{"horizontal_flip": true, "num_classes": 11, "norm_position": "pre", "hidden_act": "gelu", "drop_path": 0.15, "shared_expert": false, "learning_rate": 0.017, "nesterov": false, "max_steps": 20800}
Rows from block 3 of a small image classifier, named by matrix and row number. Rows with one number within an expert belong to one neuron, the router's apart. Each number is 128 + 32 x the weight over its row's rms, rounded and kept within 0 to 255. All counts start at 0. Numbers have three digits each.
Before each expert's rows are labels from the 100 images, of 14976, where the router gives the expert most weight on average: "patch colour" is the nearest of a few named colours to the mean colour under the peak. Only what is clearly more common there than usual is listed. The data: capsule endoscopy frames (Kvasir-Capsule).
# router: router (model.blocks.3.mlp.router.weight, 8x160, trained with AdamW), inputs 120-159
# up: expert up (model.blocks.3.mlp.up, 8x160x160), inputs 120-159
# down: expert down (model.blocks.3.mlp.down, 8x160x160, transposed), outputs 120-159

# expert 7
patch colour: grey; pink
router.7:161136082069109174134090108113138084077166102181151155094153168162097104116089160141152065086115125175110122105111171170
up.0:156128159157187128128087173128107117128128128128106133128128121128110128201089082061128128107128198128128128128128090085
down.0:092128150148128104159128128083128104164169166075128128128128076128109128167218139128196226128128092128128178187128107128
up.1:128128081128128128140128107192128128128128132128182092128087070160022078128164128134095094144128128128080128128117128101
down.1:128128180179128128069128128128106128128128127185200128095119128128128098128136176128134128128109042128128105128128128147
up.2:128242128128128128153147128128128128128044128128034128166081115128128151128087058128128128128139128128128128142031128072
down.2:128128112128128155128128163119128128134128128128137107157128137128128128128156089085131128197128085131128213101128105167
up.3:128128128077118128128094092128128110128089128145128128051135139128097144128108128128128189128128153081128080128128128128
down.3:128104112187088156128084074128128128128128128159128140179225000175128175128128114155128084066038128090072128190128128168
up.4:128184128128128128128128146128065154119119128098128128128123131100095051128128128128126128086128128128128079125169143128
down.4:109128128128123128178143168128128153118128169102139075128128169128178065128128128126128090128158084107128086061144128128
up.5:128064066173128126129103152128128150181128185141128110128128147076055128083128128128128070086128128082093128186038128128
down.5:117128128071160128128111128091128128128178097128110152128128128153128168167174163128128206174141063128157128128128144128

# expert 1
patch colour: black
router.1:062159070132108097093117129143092106180131133158081195115135173149137158173183120174165160136197155108146147078114174144
up.0:137128133128128128188128098084103071128128128128066128128128186140121171053092150192198095137128197108210128151128064124
down.0:133131128128078128121174128128128115128140172125191128173114180128097114128128156030128128051128128128128128128147128128
up.1:128128084066136135193198128128128128128032128081128128104128128119128034128128128180128128128128064103083128180128063040
down.1:128128117128128111085128048128128128117169128139145143128128162069128076128087099128128155128128177128128128128166128150
up.2:082128188128128128128154134141128164128074093128160110137128128155128114128128162066128128128076068128065128128155128128
down.2:077091128138179194128049128108128128049148128112128132128128122128135128128128128128050098128107128172122128128128130128
up.3:128135128128128148128128128128115136179084168128110094128089128128084081071144076128125128150128063128128128128172128064
down.3:128128201128128128161197160128128146128128128180128140128128205128128128194151128128073128123169089081128128128128176133
up.4:128128148114128047081128128128128099130128212128128128128128128128128128128128128128128169112128116128191128085128080060
down.4:128128128128128172128128170072128191128096128172128133130183128128128137128167128128128128128116091037108128231167128141
up.5:128140158150128128128172128087124128163161148083128125157099128128128172128140078128159214128150128128128157116070080079
down.5:178189128128169128128128128128082134128148144128163128162129128086124128100128128128128128096121091182172128103128128128

# expert 3
patch colour: grey
router.3:098168139142078126121104123108188144092174157155131170105166179167124172131117124152152117192095178131125170128091165164
up.0:145128181140148128128128099118128164128152167128082102105093128133161082072153074097160094094123128128056153156128089176
down.0:177146128141128128128128128087179128128177139128128128128224093093128128128177139128128100128128084154124128128166163132
up.1:090128128128032128053191128128128155114128128128136107215148128128128055128128071128147234128128077128128080128128128128
down.1:128128128128100128123128146202128128128128142128128128128085141128039206128166128128176143128128081128128128128128105128
up.2:099128203117128097137163067116102210128194200157128128144128173076101128170128128121128128128128118167128073112079128128
down.2:125128154128133100183128138128128137193168183128182128178131091103128128098085128128154212193128128128113086101128105128
up.3:128128138128128128176163130172128169091179128090128077110128128075128128128128086122038074156169128143128089128138128128
down.3:128128079209128185118063128128229166128167128088128137128128162185109128059128151128167128217058128147085155128168128173
up.4:175118128128058165128128183128136215052161128128128128128181128128128128128172128093061139096128128111128128163141128128
down.4:175128168137090128184128194082128128128054128141085167091070128128129128168128128128128122202128128106123128128147128082
up.5:092174128128128177128161073128128081217111167128176165128128117177059128128128128085128084189066121076181071128099128128
down.5:171151115128039128128116091087128088128076128058128152109128128182128077186128128128088128122085128128128067109128153039

# expert 6
patch colour: orange
router.6:156159170172113156131102197109165086099194162091077175107181142163120174152145146149157102120117149150195160100137145124
up.0:183116128166091093183167128128091175128128186075128145160127128097128088128145128144128176128119128095225200128128128098
down.0:128064061128128105128076128128128128128128128128139128175128187128155094180212045128146167110128182128128128128125128128
up.1:128128128082128164128128128106140128128128185128128130111128177083128170125110128128128128071128128168115128176128050128
down.1:128080128113128128128128129128128194128128128128094128128128128128128025128128026147199050121128128128128128128128128172
up.2:098091168128128128128128128130128073128128128128083128128128128144152067128128128128159108184206128128128128025128153128
down.2:170159128212128128124091128159128196128128116138146161050128128128107128093179128097095197255138128154128120125147128112
up.3:128164184104057128128105078128128108128128089128128128082056128172087124128122128055091128202085175160160128074128067137
down.3:061091107102096242128128183184128071128128195093128128128088139164113175219112128128128128128099128128109128078128121128
up.4:107094103128128128128128128128179128213128075128128128128128128128118095117116150060128128128128128128128128128041128128
down.4:141128160128128128128209128134217059128128101128140165128079161051090177154168143134100101128128088114155071128114143108
up.5:110137128164045128128128146128203158128112092128128083128128128128083123156128128128128074128128128128054128128128128128
down.5:155128128128128141128140128156069084128128098141159128087101171170128111143061108183128024128128128072099128083116099112