From a checkpoint of a small image classifier: moe top_k, held-out accuracy 96%.
Rows from block 3 of a small image classifier, named by matrix and row number. Rows with one number within an expert belong to one neuron, the router's apart. Each number is 200 + 20 x the weight over its row's rms, rounded and kept within 0 to 999. All counts start at 0.
After each expert's rows are labels from the 100 images, of 14976, where the router gives the expert most weight on average: "responds to" is what is common among them. Only what is clearly more common there than usual is listed. The data: capsule endoscopy frames (Kvasir-Capsule). In brackets: how many of the 100.
# router: router (model.blocks.3.mlp.router.weight, 8x160, trained with AdamW), inputs 80-119
# up: expert up (model.blocks.3.mlp.up, 8x160x160), inputs 80-119
# down: expert down (model.blocks.3.mlp.down, 8x160x160, transposed), outputs 80-119

# expert 5
router.5,201,184,209,189,193,240,201,181,213,228,188,166,217,182,182,179,191,202,188,169,208,196,234,199,165,178,171,183,209,173,174,197,182,184,193,188,173,204,179,201
up.0,200,200,200,200,200,225,200,200,200,200,200,200,200,200,200,200,200,200,200,200,259,187,200,200,200,177,240,200,200,200,200,200,210,236,200,227,200,198,200,200
down.0,200,187,230,200,180,200,148,200,167,200,200,200,230,216,230,200,200,200,200,246,190,200,200,188,200,200,200,200,144,200,170,200,200,200,200,200,174,170,200,197
up.1,200,188,200,218,222,200,200,216,200,183,200,200,229,200,146,143,213,177,174,200,217,200,175,225,159,166,234,212,200,209,200,180,150,164,192,213,200,200,192,225
down.1,200,200,200,215,200,200,200,200,160,206,200,200,248,245,173,200,232,200,200,186,200,162,175,193,200,200,233,196,200,200,218,230,200,200,200,197,200,200,254,181
up.2,134,200,153,200,200,200,200,200,200,200,200,197,176,200,200,163,200,200,250,251,200,200,178,200,200,200,200,177,196,239,236,243,200,200,200,184,200,164,200,200
down.2,211,172,200,191,200,200,185,200,200,200,245,200,200,173,200,200,214,242,170,232,181,200,200,208,230,174,157,256,181,200,200,230,200,192,198,200,157,181,207,200
up.3,179,200,211,157,200,200,173,200,200,175,185,200,200,209,226,206,200,185,215,200,200,200,200,200,192,200,173,223,200,175,200,200,200,145,200,200,200,242,182,200
down.3,182,200,187,200,200,164,185,194,200,158,200,229,194,200,167,200,220,187,203,200,218,200,200,200,200,222,182,230,200,191,200,200,228,152,200,200,200,200,200,200
up.4,250,200,200,200,222,200,189,200,200,200,169,212,200,223,200,207,167,200,200,200,169,200,200,138,200,200,200,200,200,203,200,207,236,220,200,236,200,237,171,194
down.4,221,200,199,246,205,200,232,200,200,200,232,200,200,210,157,200,255,260,200,200,143,196,217,207,189,200,200,175,200,200,200,199,217,200,200,200,200,200,200,200
responds to: finding: ileocecal valve (60); finding: blood fresh (26)

# expert 1
router.1,232,200,224,200,200,237,194,229,199,185,197,202,197,196,174,223,212,185,231,180,189,194,224,194,163,209,186,188,191,185,205,174,191,209,172,177,189,144,216,177
up.0,215,200,200,200,200,169,200,214,200,203,200,200,200,200,183,200,200,200,200,203,227,218,180,191,271,200,177,226,162,180,200,162,220,200,222,200,216,200,200,200
down.0,200,200,200,200,174,186,200,200,232,200,162,200,208,237,200,200,200,200,200,200,196,200,168,194,200,187,200,200,200,217,217,140,188,200,161,200,220,152,200,200
up.1,200,200,200,200,200,174,200,200,175,200,194,200,200,202,213,207,200,200,177,200,236,237,200,200,200,200,194,200,257,200,200,200,226,240,164,200,200,162,200,226
down.1,187,200,200,200,240,200,167,200,179,231,200,241,200,208,191,217,200,227,240,236,172,208,200,182,185,200,200,200,200,200,200,200,200,183,214,196,185,221,200,231
up.2,173,200,181,200,160,224,200,200,175,200,200,200,200,231,209,230,157,200,200,200,200,218,200,200,240,180,200,188,200,210,183,180,200,200,180,168,200,230,267,184
down.2,200,233,200,200,180,231,201,227,186,222,200,200,200,200,200,184,190,200,225,172,200,196,200,200,200,200,200,227,212,231,200,238,200,165,164,188,245,226,200,215
up.3,151,200,200,200,200,200,174,212,151,200,180,187,227,200,238,158,200,200,222,200,200,201,200,200,200,209,159,200,195,200,227,200,200,200,236,200,162,200,157,200
down.3,212,253,178,194,200,200,200,200,216,200,200,195,240,153,200,250,225,200,212,200,212,200,168,242,200,173,200,200,200,200,200,226,200,200,157,158,200,200,200,200
up.4,200,200,200,200,200,209,213,200,200,200,200,200,200,200,200,200,186,175,185,200,169,200,200,237,200,200,200,200,239,200,200,221,200,200,200,181,255,224,154,268
down.4,200,200,200,200,200,135,211,200,221,200,200,164,205,191,200,159,179,200,205,200,219,200,200,218,200,200,187,239,200,200,200,181,200,179,210,200,192,179,250,200
responds to: finding: reduced mucosal view (38)

# expert 3
router.3,189,205,200,199,219,189,220,181,229,215,226,229,209,180,213,195,194,185,194,182,195,212,167,216,176,195,195,195,187,189,185,168,175,161,150,183,202,164,218,217
up.0,185,200,209,200,200,140,225,191,200,180,186,200,200,169,200,224,225,240,236,200,200,200,176,230,187,200,188,200,200,210,168,200,211,200,198,223,186,195,157,200
down.0,179,212,207,173,151,200,200,200,211,200,200,200,200,206,189,200,193,182,200,171,200,200,200,220,164,163,200,200,216,200,200,210,200,178,200,235,236,200,203,236
up.1,191,229,200,206,200,200,200,233,190,247,250,184,227,200,148,200,200,228,200,200,200,216,182,200,202,244,182,200,200,200,243,200,200,247,200,200,200,174,200,208
down.1,159,200,200,206,200,221,161,200,200,200,181,200,207,200,203,225,171,213,200,200,200,200,200,139,200,189,196,200,238,228,214,187,200,200,198,200,200,208,200,227
up.2,200,200,187,200,200,200,215,197,200,159,200,200,165,200,197,200,230,211,200,214,207,200,213,164,200,217,151,255,200,200,229,200,233,200,178,177,171,200,206,200
down.2,200,163,235,200,174,200,173,184,188,200,200,200,221,200,172,223,226,222,200,200,200,200,200,200,200,200,165,181,200,179,168,200,200,200,227,168,212,115,184,210
up.3,148,214,200,198,200,200,184,200,212,200,200,234,200,200,200,181,200,201,200,160,220,218,200,200,200,200,200,246,200,202,200,147,213,200,157,200,200,200,228,200
down.3,200,200,200,200,200,200,200,200,210,200,200,200,173,202,157,163,219,235,200,188,200,242,241,200,200,227,200,160,200,200,200,180,218,206,193,200,203,214,200,200
up.4,200,200,197,200,190,200,200,200,157,185,200,159,200,226,200,175,200,142,200,245,200,254,160,200,200,218,169,200,200,175,200,200,200,200,200,200,234,200,179,200
down.4,191,235,200,135,170,200,197,217,200,200,200,223,222,200,226,200,224,200,200,200,166,235,200,200,200,173,175,178,200,229,232,200,179,200,214,160,200,200,200,200
responds to: finding: pylorus (40)

# expert 2
router.2,192,176,214,187,230,201,207,222,227,186,211,179,183,193,227,194,202,183,227,193,166,192,211,218,198,210,188,169,177,194,160,160,161,214,178,217,200,190,220,177
up.0,200,212,239,200,200,200,200,200,201,211,200,200,200,194,200,231,186,199,174,200,222,200,200,215,200,249,181,189,185,216,175,248,200,245,200,204,198,227,200,173
down.0,201,200,186,154,197,200,180,200,170,171,203,146,200,175,161,200,180,200,200,200,214,208,253,213,211,200,200,200,200,178,200,179,225,188,220,196,188,200,200,200
up.1,169,161,171,200,200,220,200,200,200,200,200,200,209,200,186,173,200,200,166,200,200,200,200,200,215,203,148,200,200,187,200,212,200,211,200,200,200,200,208,200
down.1,135,147,200,200,200,200,200,200,193,157,200,221,200,230,200,200,227,200,232,200,200,200,237,200,159,200,215,200,200,200,200,158,209,200,200,200,166,205,200,164
up.2,200,200,175,182,189,211,174,184,167,200,200,200,159,200,216,200,200,200,251,236,200,200,173,200,200,201,183,209,234,170,200,200,200,200,175,158,200,172,200,196
down.2,200,176,200,218,200,189,161,133,259,259,200,155,200,235,230,205,200,173,200,200,200,213,176,200,200,200,200,200,207,200,171,200,200,200,208,239,200,200,218,241
up.3,200,150,200,225,200,167,229,200,177,200,200,227,237,200,200,200,200,200,200,200,201,200,200,200,245,156,223,200,229,215,161,200,201,210,201,213,218,200,200,233
down.3,200,188,200,200,220,200,225,209,175,231,159,200,158,226,200,200,235,200,200,161,208,200,200,180,200,183,200,243,200,200,200,151,200,154,200,200,198,200,223,237
up.4,138,183,200,200,200,234,181,200,200,184,188,166,200,213,198,200,226,200,181,221,200,231,200,178,200,206,200,200,171,200,200,167,200,236,200,200,184,167,163,225
down.4,214,200,227,213,189,200,209,252,199,200,225,173,195,200,173,200,194,198,200,220,200,179,200,200,184,147,200,201,200,253,229,212,200,247,171,200,203,200,253,188
responds to: finding: reduced mucosal view (69)

# expert 4
router.4,200,194,157,192,235,204,204,193,225,203,221,215,192,191,214,198,234,185,232,192,174,178,216,175,191,166,167,181,229,206,219,185,236,162,186,167,187,192,217,210
up.0,200,200,200,213,176,216,200,236,214,209,200,171,217,190,200,213,152,166,172,216,200,220,183,174,180,207,189,180,243,161,200,221,177,200,175,164,190,232,173,200
down.0,200,224,204,224,226,190,212,200,171,200,200,183,200,200,200,257,200,200,200,216,148,170,200,200,200,200,182,147,200,200,220,238,258,200,185,183,162,220,200,180
up.1,200,200,200,200,200,200,200,200,200,200,200,200,200,247,200,228,200,164,200,200,200,200,207,200,136,200,185,200,200,240,200,196,234,200,224,200,204,200,237,218
down.1,182,214,200,200,200,205,204,200,231,195,200,212,200,197,230,233,200,204,200,124,185,240,200,200,200,139,200,200,182,200,217,252,200,175,200,200,200,153,200,200
up.2,200,169,200,247,200,182,200,179,200,200,200,216,200,200,200,203,213,200,200,246,200,200,220,200,200,200,166,221,191,189,207,236,231,200,200,200,200,200,159,200
down.2,198,231,200,200,200,200,200,200,200,160,200,200,200,200,192,200,233,209,200,200,162,157,177,200,200,240,237,200,271,200,200,216,200,173,227,168,200,163,200,200
up.3,200,235,236,200,210,200,167,200,200,200,253,222,200,200,205,227,204,169,200,211,200,200,200,215,200,238,158,228,200,200,200,200,200,235,210,183,192,212,200,202
down.3,219,200,184,200,212,200,200,200,220,200,200,200,200,173,216,200,178,220,200,222,200,186,200,200,202,207,200,223,176,166,198,200,200,242,232,200,200,200,172,210
up.4,190,200,217,200,200,185,200,200,220,200,200,200,221,171,186,200,200,200,253,174,200,200,200,200,200,200,200,200,200,193,193,200,180,200,200,213,200,200,200,200
down.4,200,200,149,254,231,200,200,200,166,200,200,222,200,200,200,226,199,200,200,235,250,200,200,200,200,200,222,212,200,200,191,181,144,200,200,182,200,200,200,214
responds to: finding: ileocecal valve (74)

# expert 0
router.0,199,214,188,167,193,184,205,212,181,194,251,189,155,192,215,186,207,200,194,220,198,215,187,177,192,181,219,189,184,180,168,203,199,225,169,231,183,188,187,158
up.0,178,195,177,200,225,200,184,200,200,160,218,200,224,200,200,200,200,200,233,199,229,200,200,182,200,200,220,180,200,200,200,200,257,232,200,200,158,186,173,177
down.0,200,207,158,233,200,200,200,166,199,201,243,200,199,194,175,193,167,200,210,209,227,180,220,200,185,206,200,205,200,200,200,227,200,200,200,200,200,238,200,203
up.1,200,220,200,200,200,221,200,200,175,200,175,200,227,178,200,241,200,200,151,203,200,200,176,189,200,200,200,248,188,200,200,210,200,200,200,200,234,230,200,252
down.1,234,155,206,200,224,196,200,200,200,171,166,168,163,237,200,234,240,200,186,200,169,200,200,200,200,200,169,200,150,172,137,200,231,181,200,200,224,200,200,200
up.2,185,200,170,184,200,190,200,200,200,225,217,200,200,228,200,178,200,200,200,227,220,200,184,200,200,166,200,170,171,185,200,230,200,200,200,217,231,200,200,200
down.2,152,216,200,169,180,200,200,172,224,228,166,198,204,219,157,200,200,183,219,200,171,200,234,200,200,200,200,171,221,200,200,189,179,200,200,200,200,200,189,200
up.3,181,160,200,200,200,200,191,187,200,202,218,200,200,195,200,187,200,200,210,201,173,200,178,164,200,226,151,208,200,200,200,238,200,210,200,141,147,200,200,200
down.3,200,145,215,219,200,207,170,200,159,174,214,200,200,200,164,200,193,216,200,211,190,190,222,200,200,200,169,254,206,200,200,200,200,166,230,200,195,200,200,200
up.4,200,200,200,232,200,148,216,175,200,200,200,151,200,200,200,186,232,217,207,200,208,226,222,200,212,220,139,200,216,200,170,182,228,200,200,200,218,200,200,226
down.4,200,222,200,222,223,200,181,179,200,200,200,200,223,194,200,244,143,234,200,200,200,200,200,200,200,200,205,200,200,200,200,200,255,182,214,215,217,200,168,200
responds to: finding: ileocecal valve (27)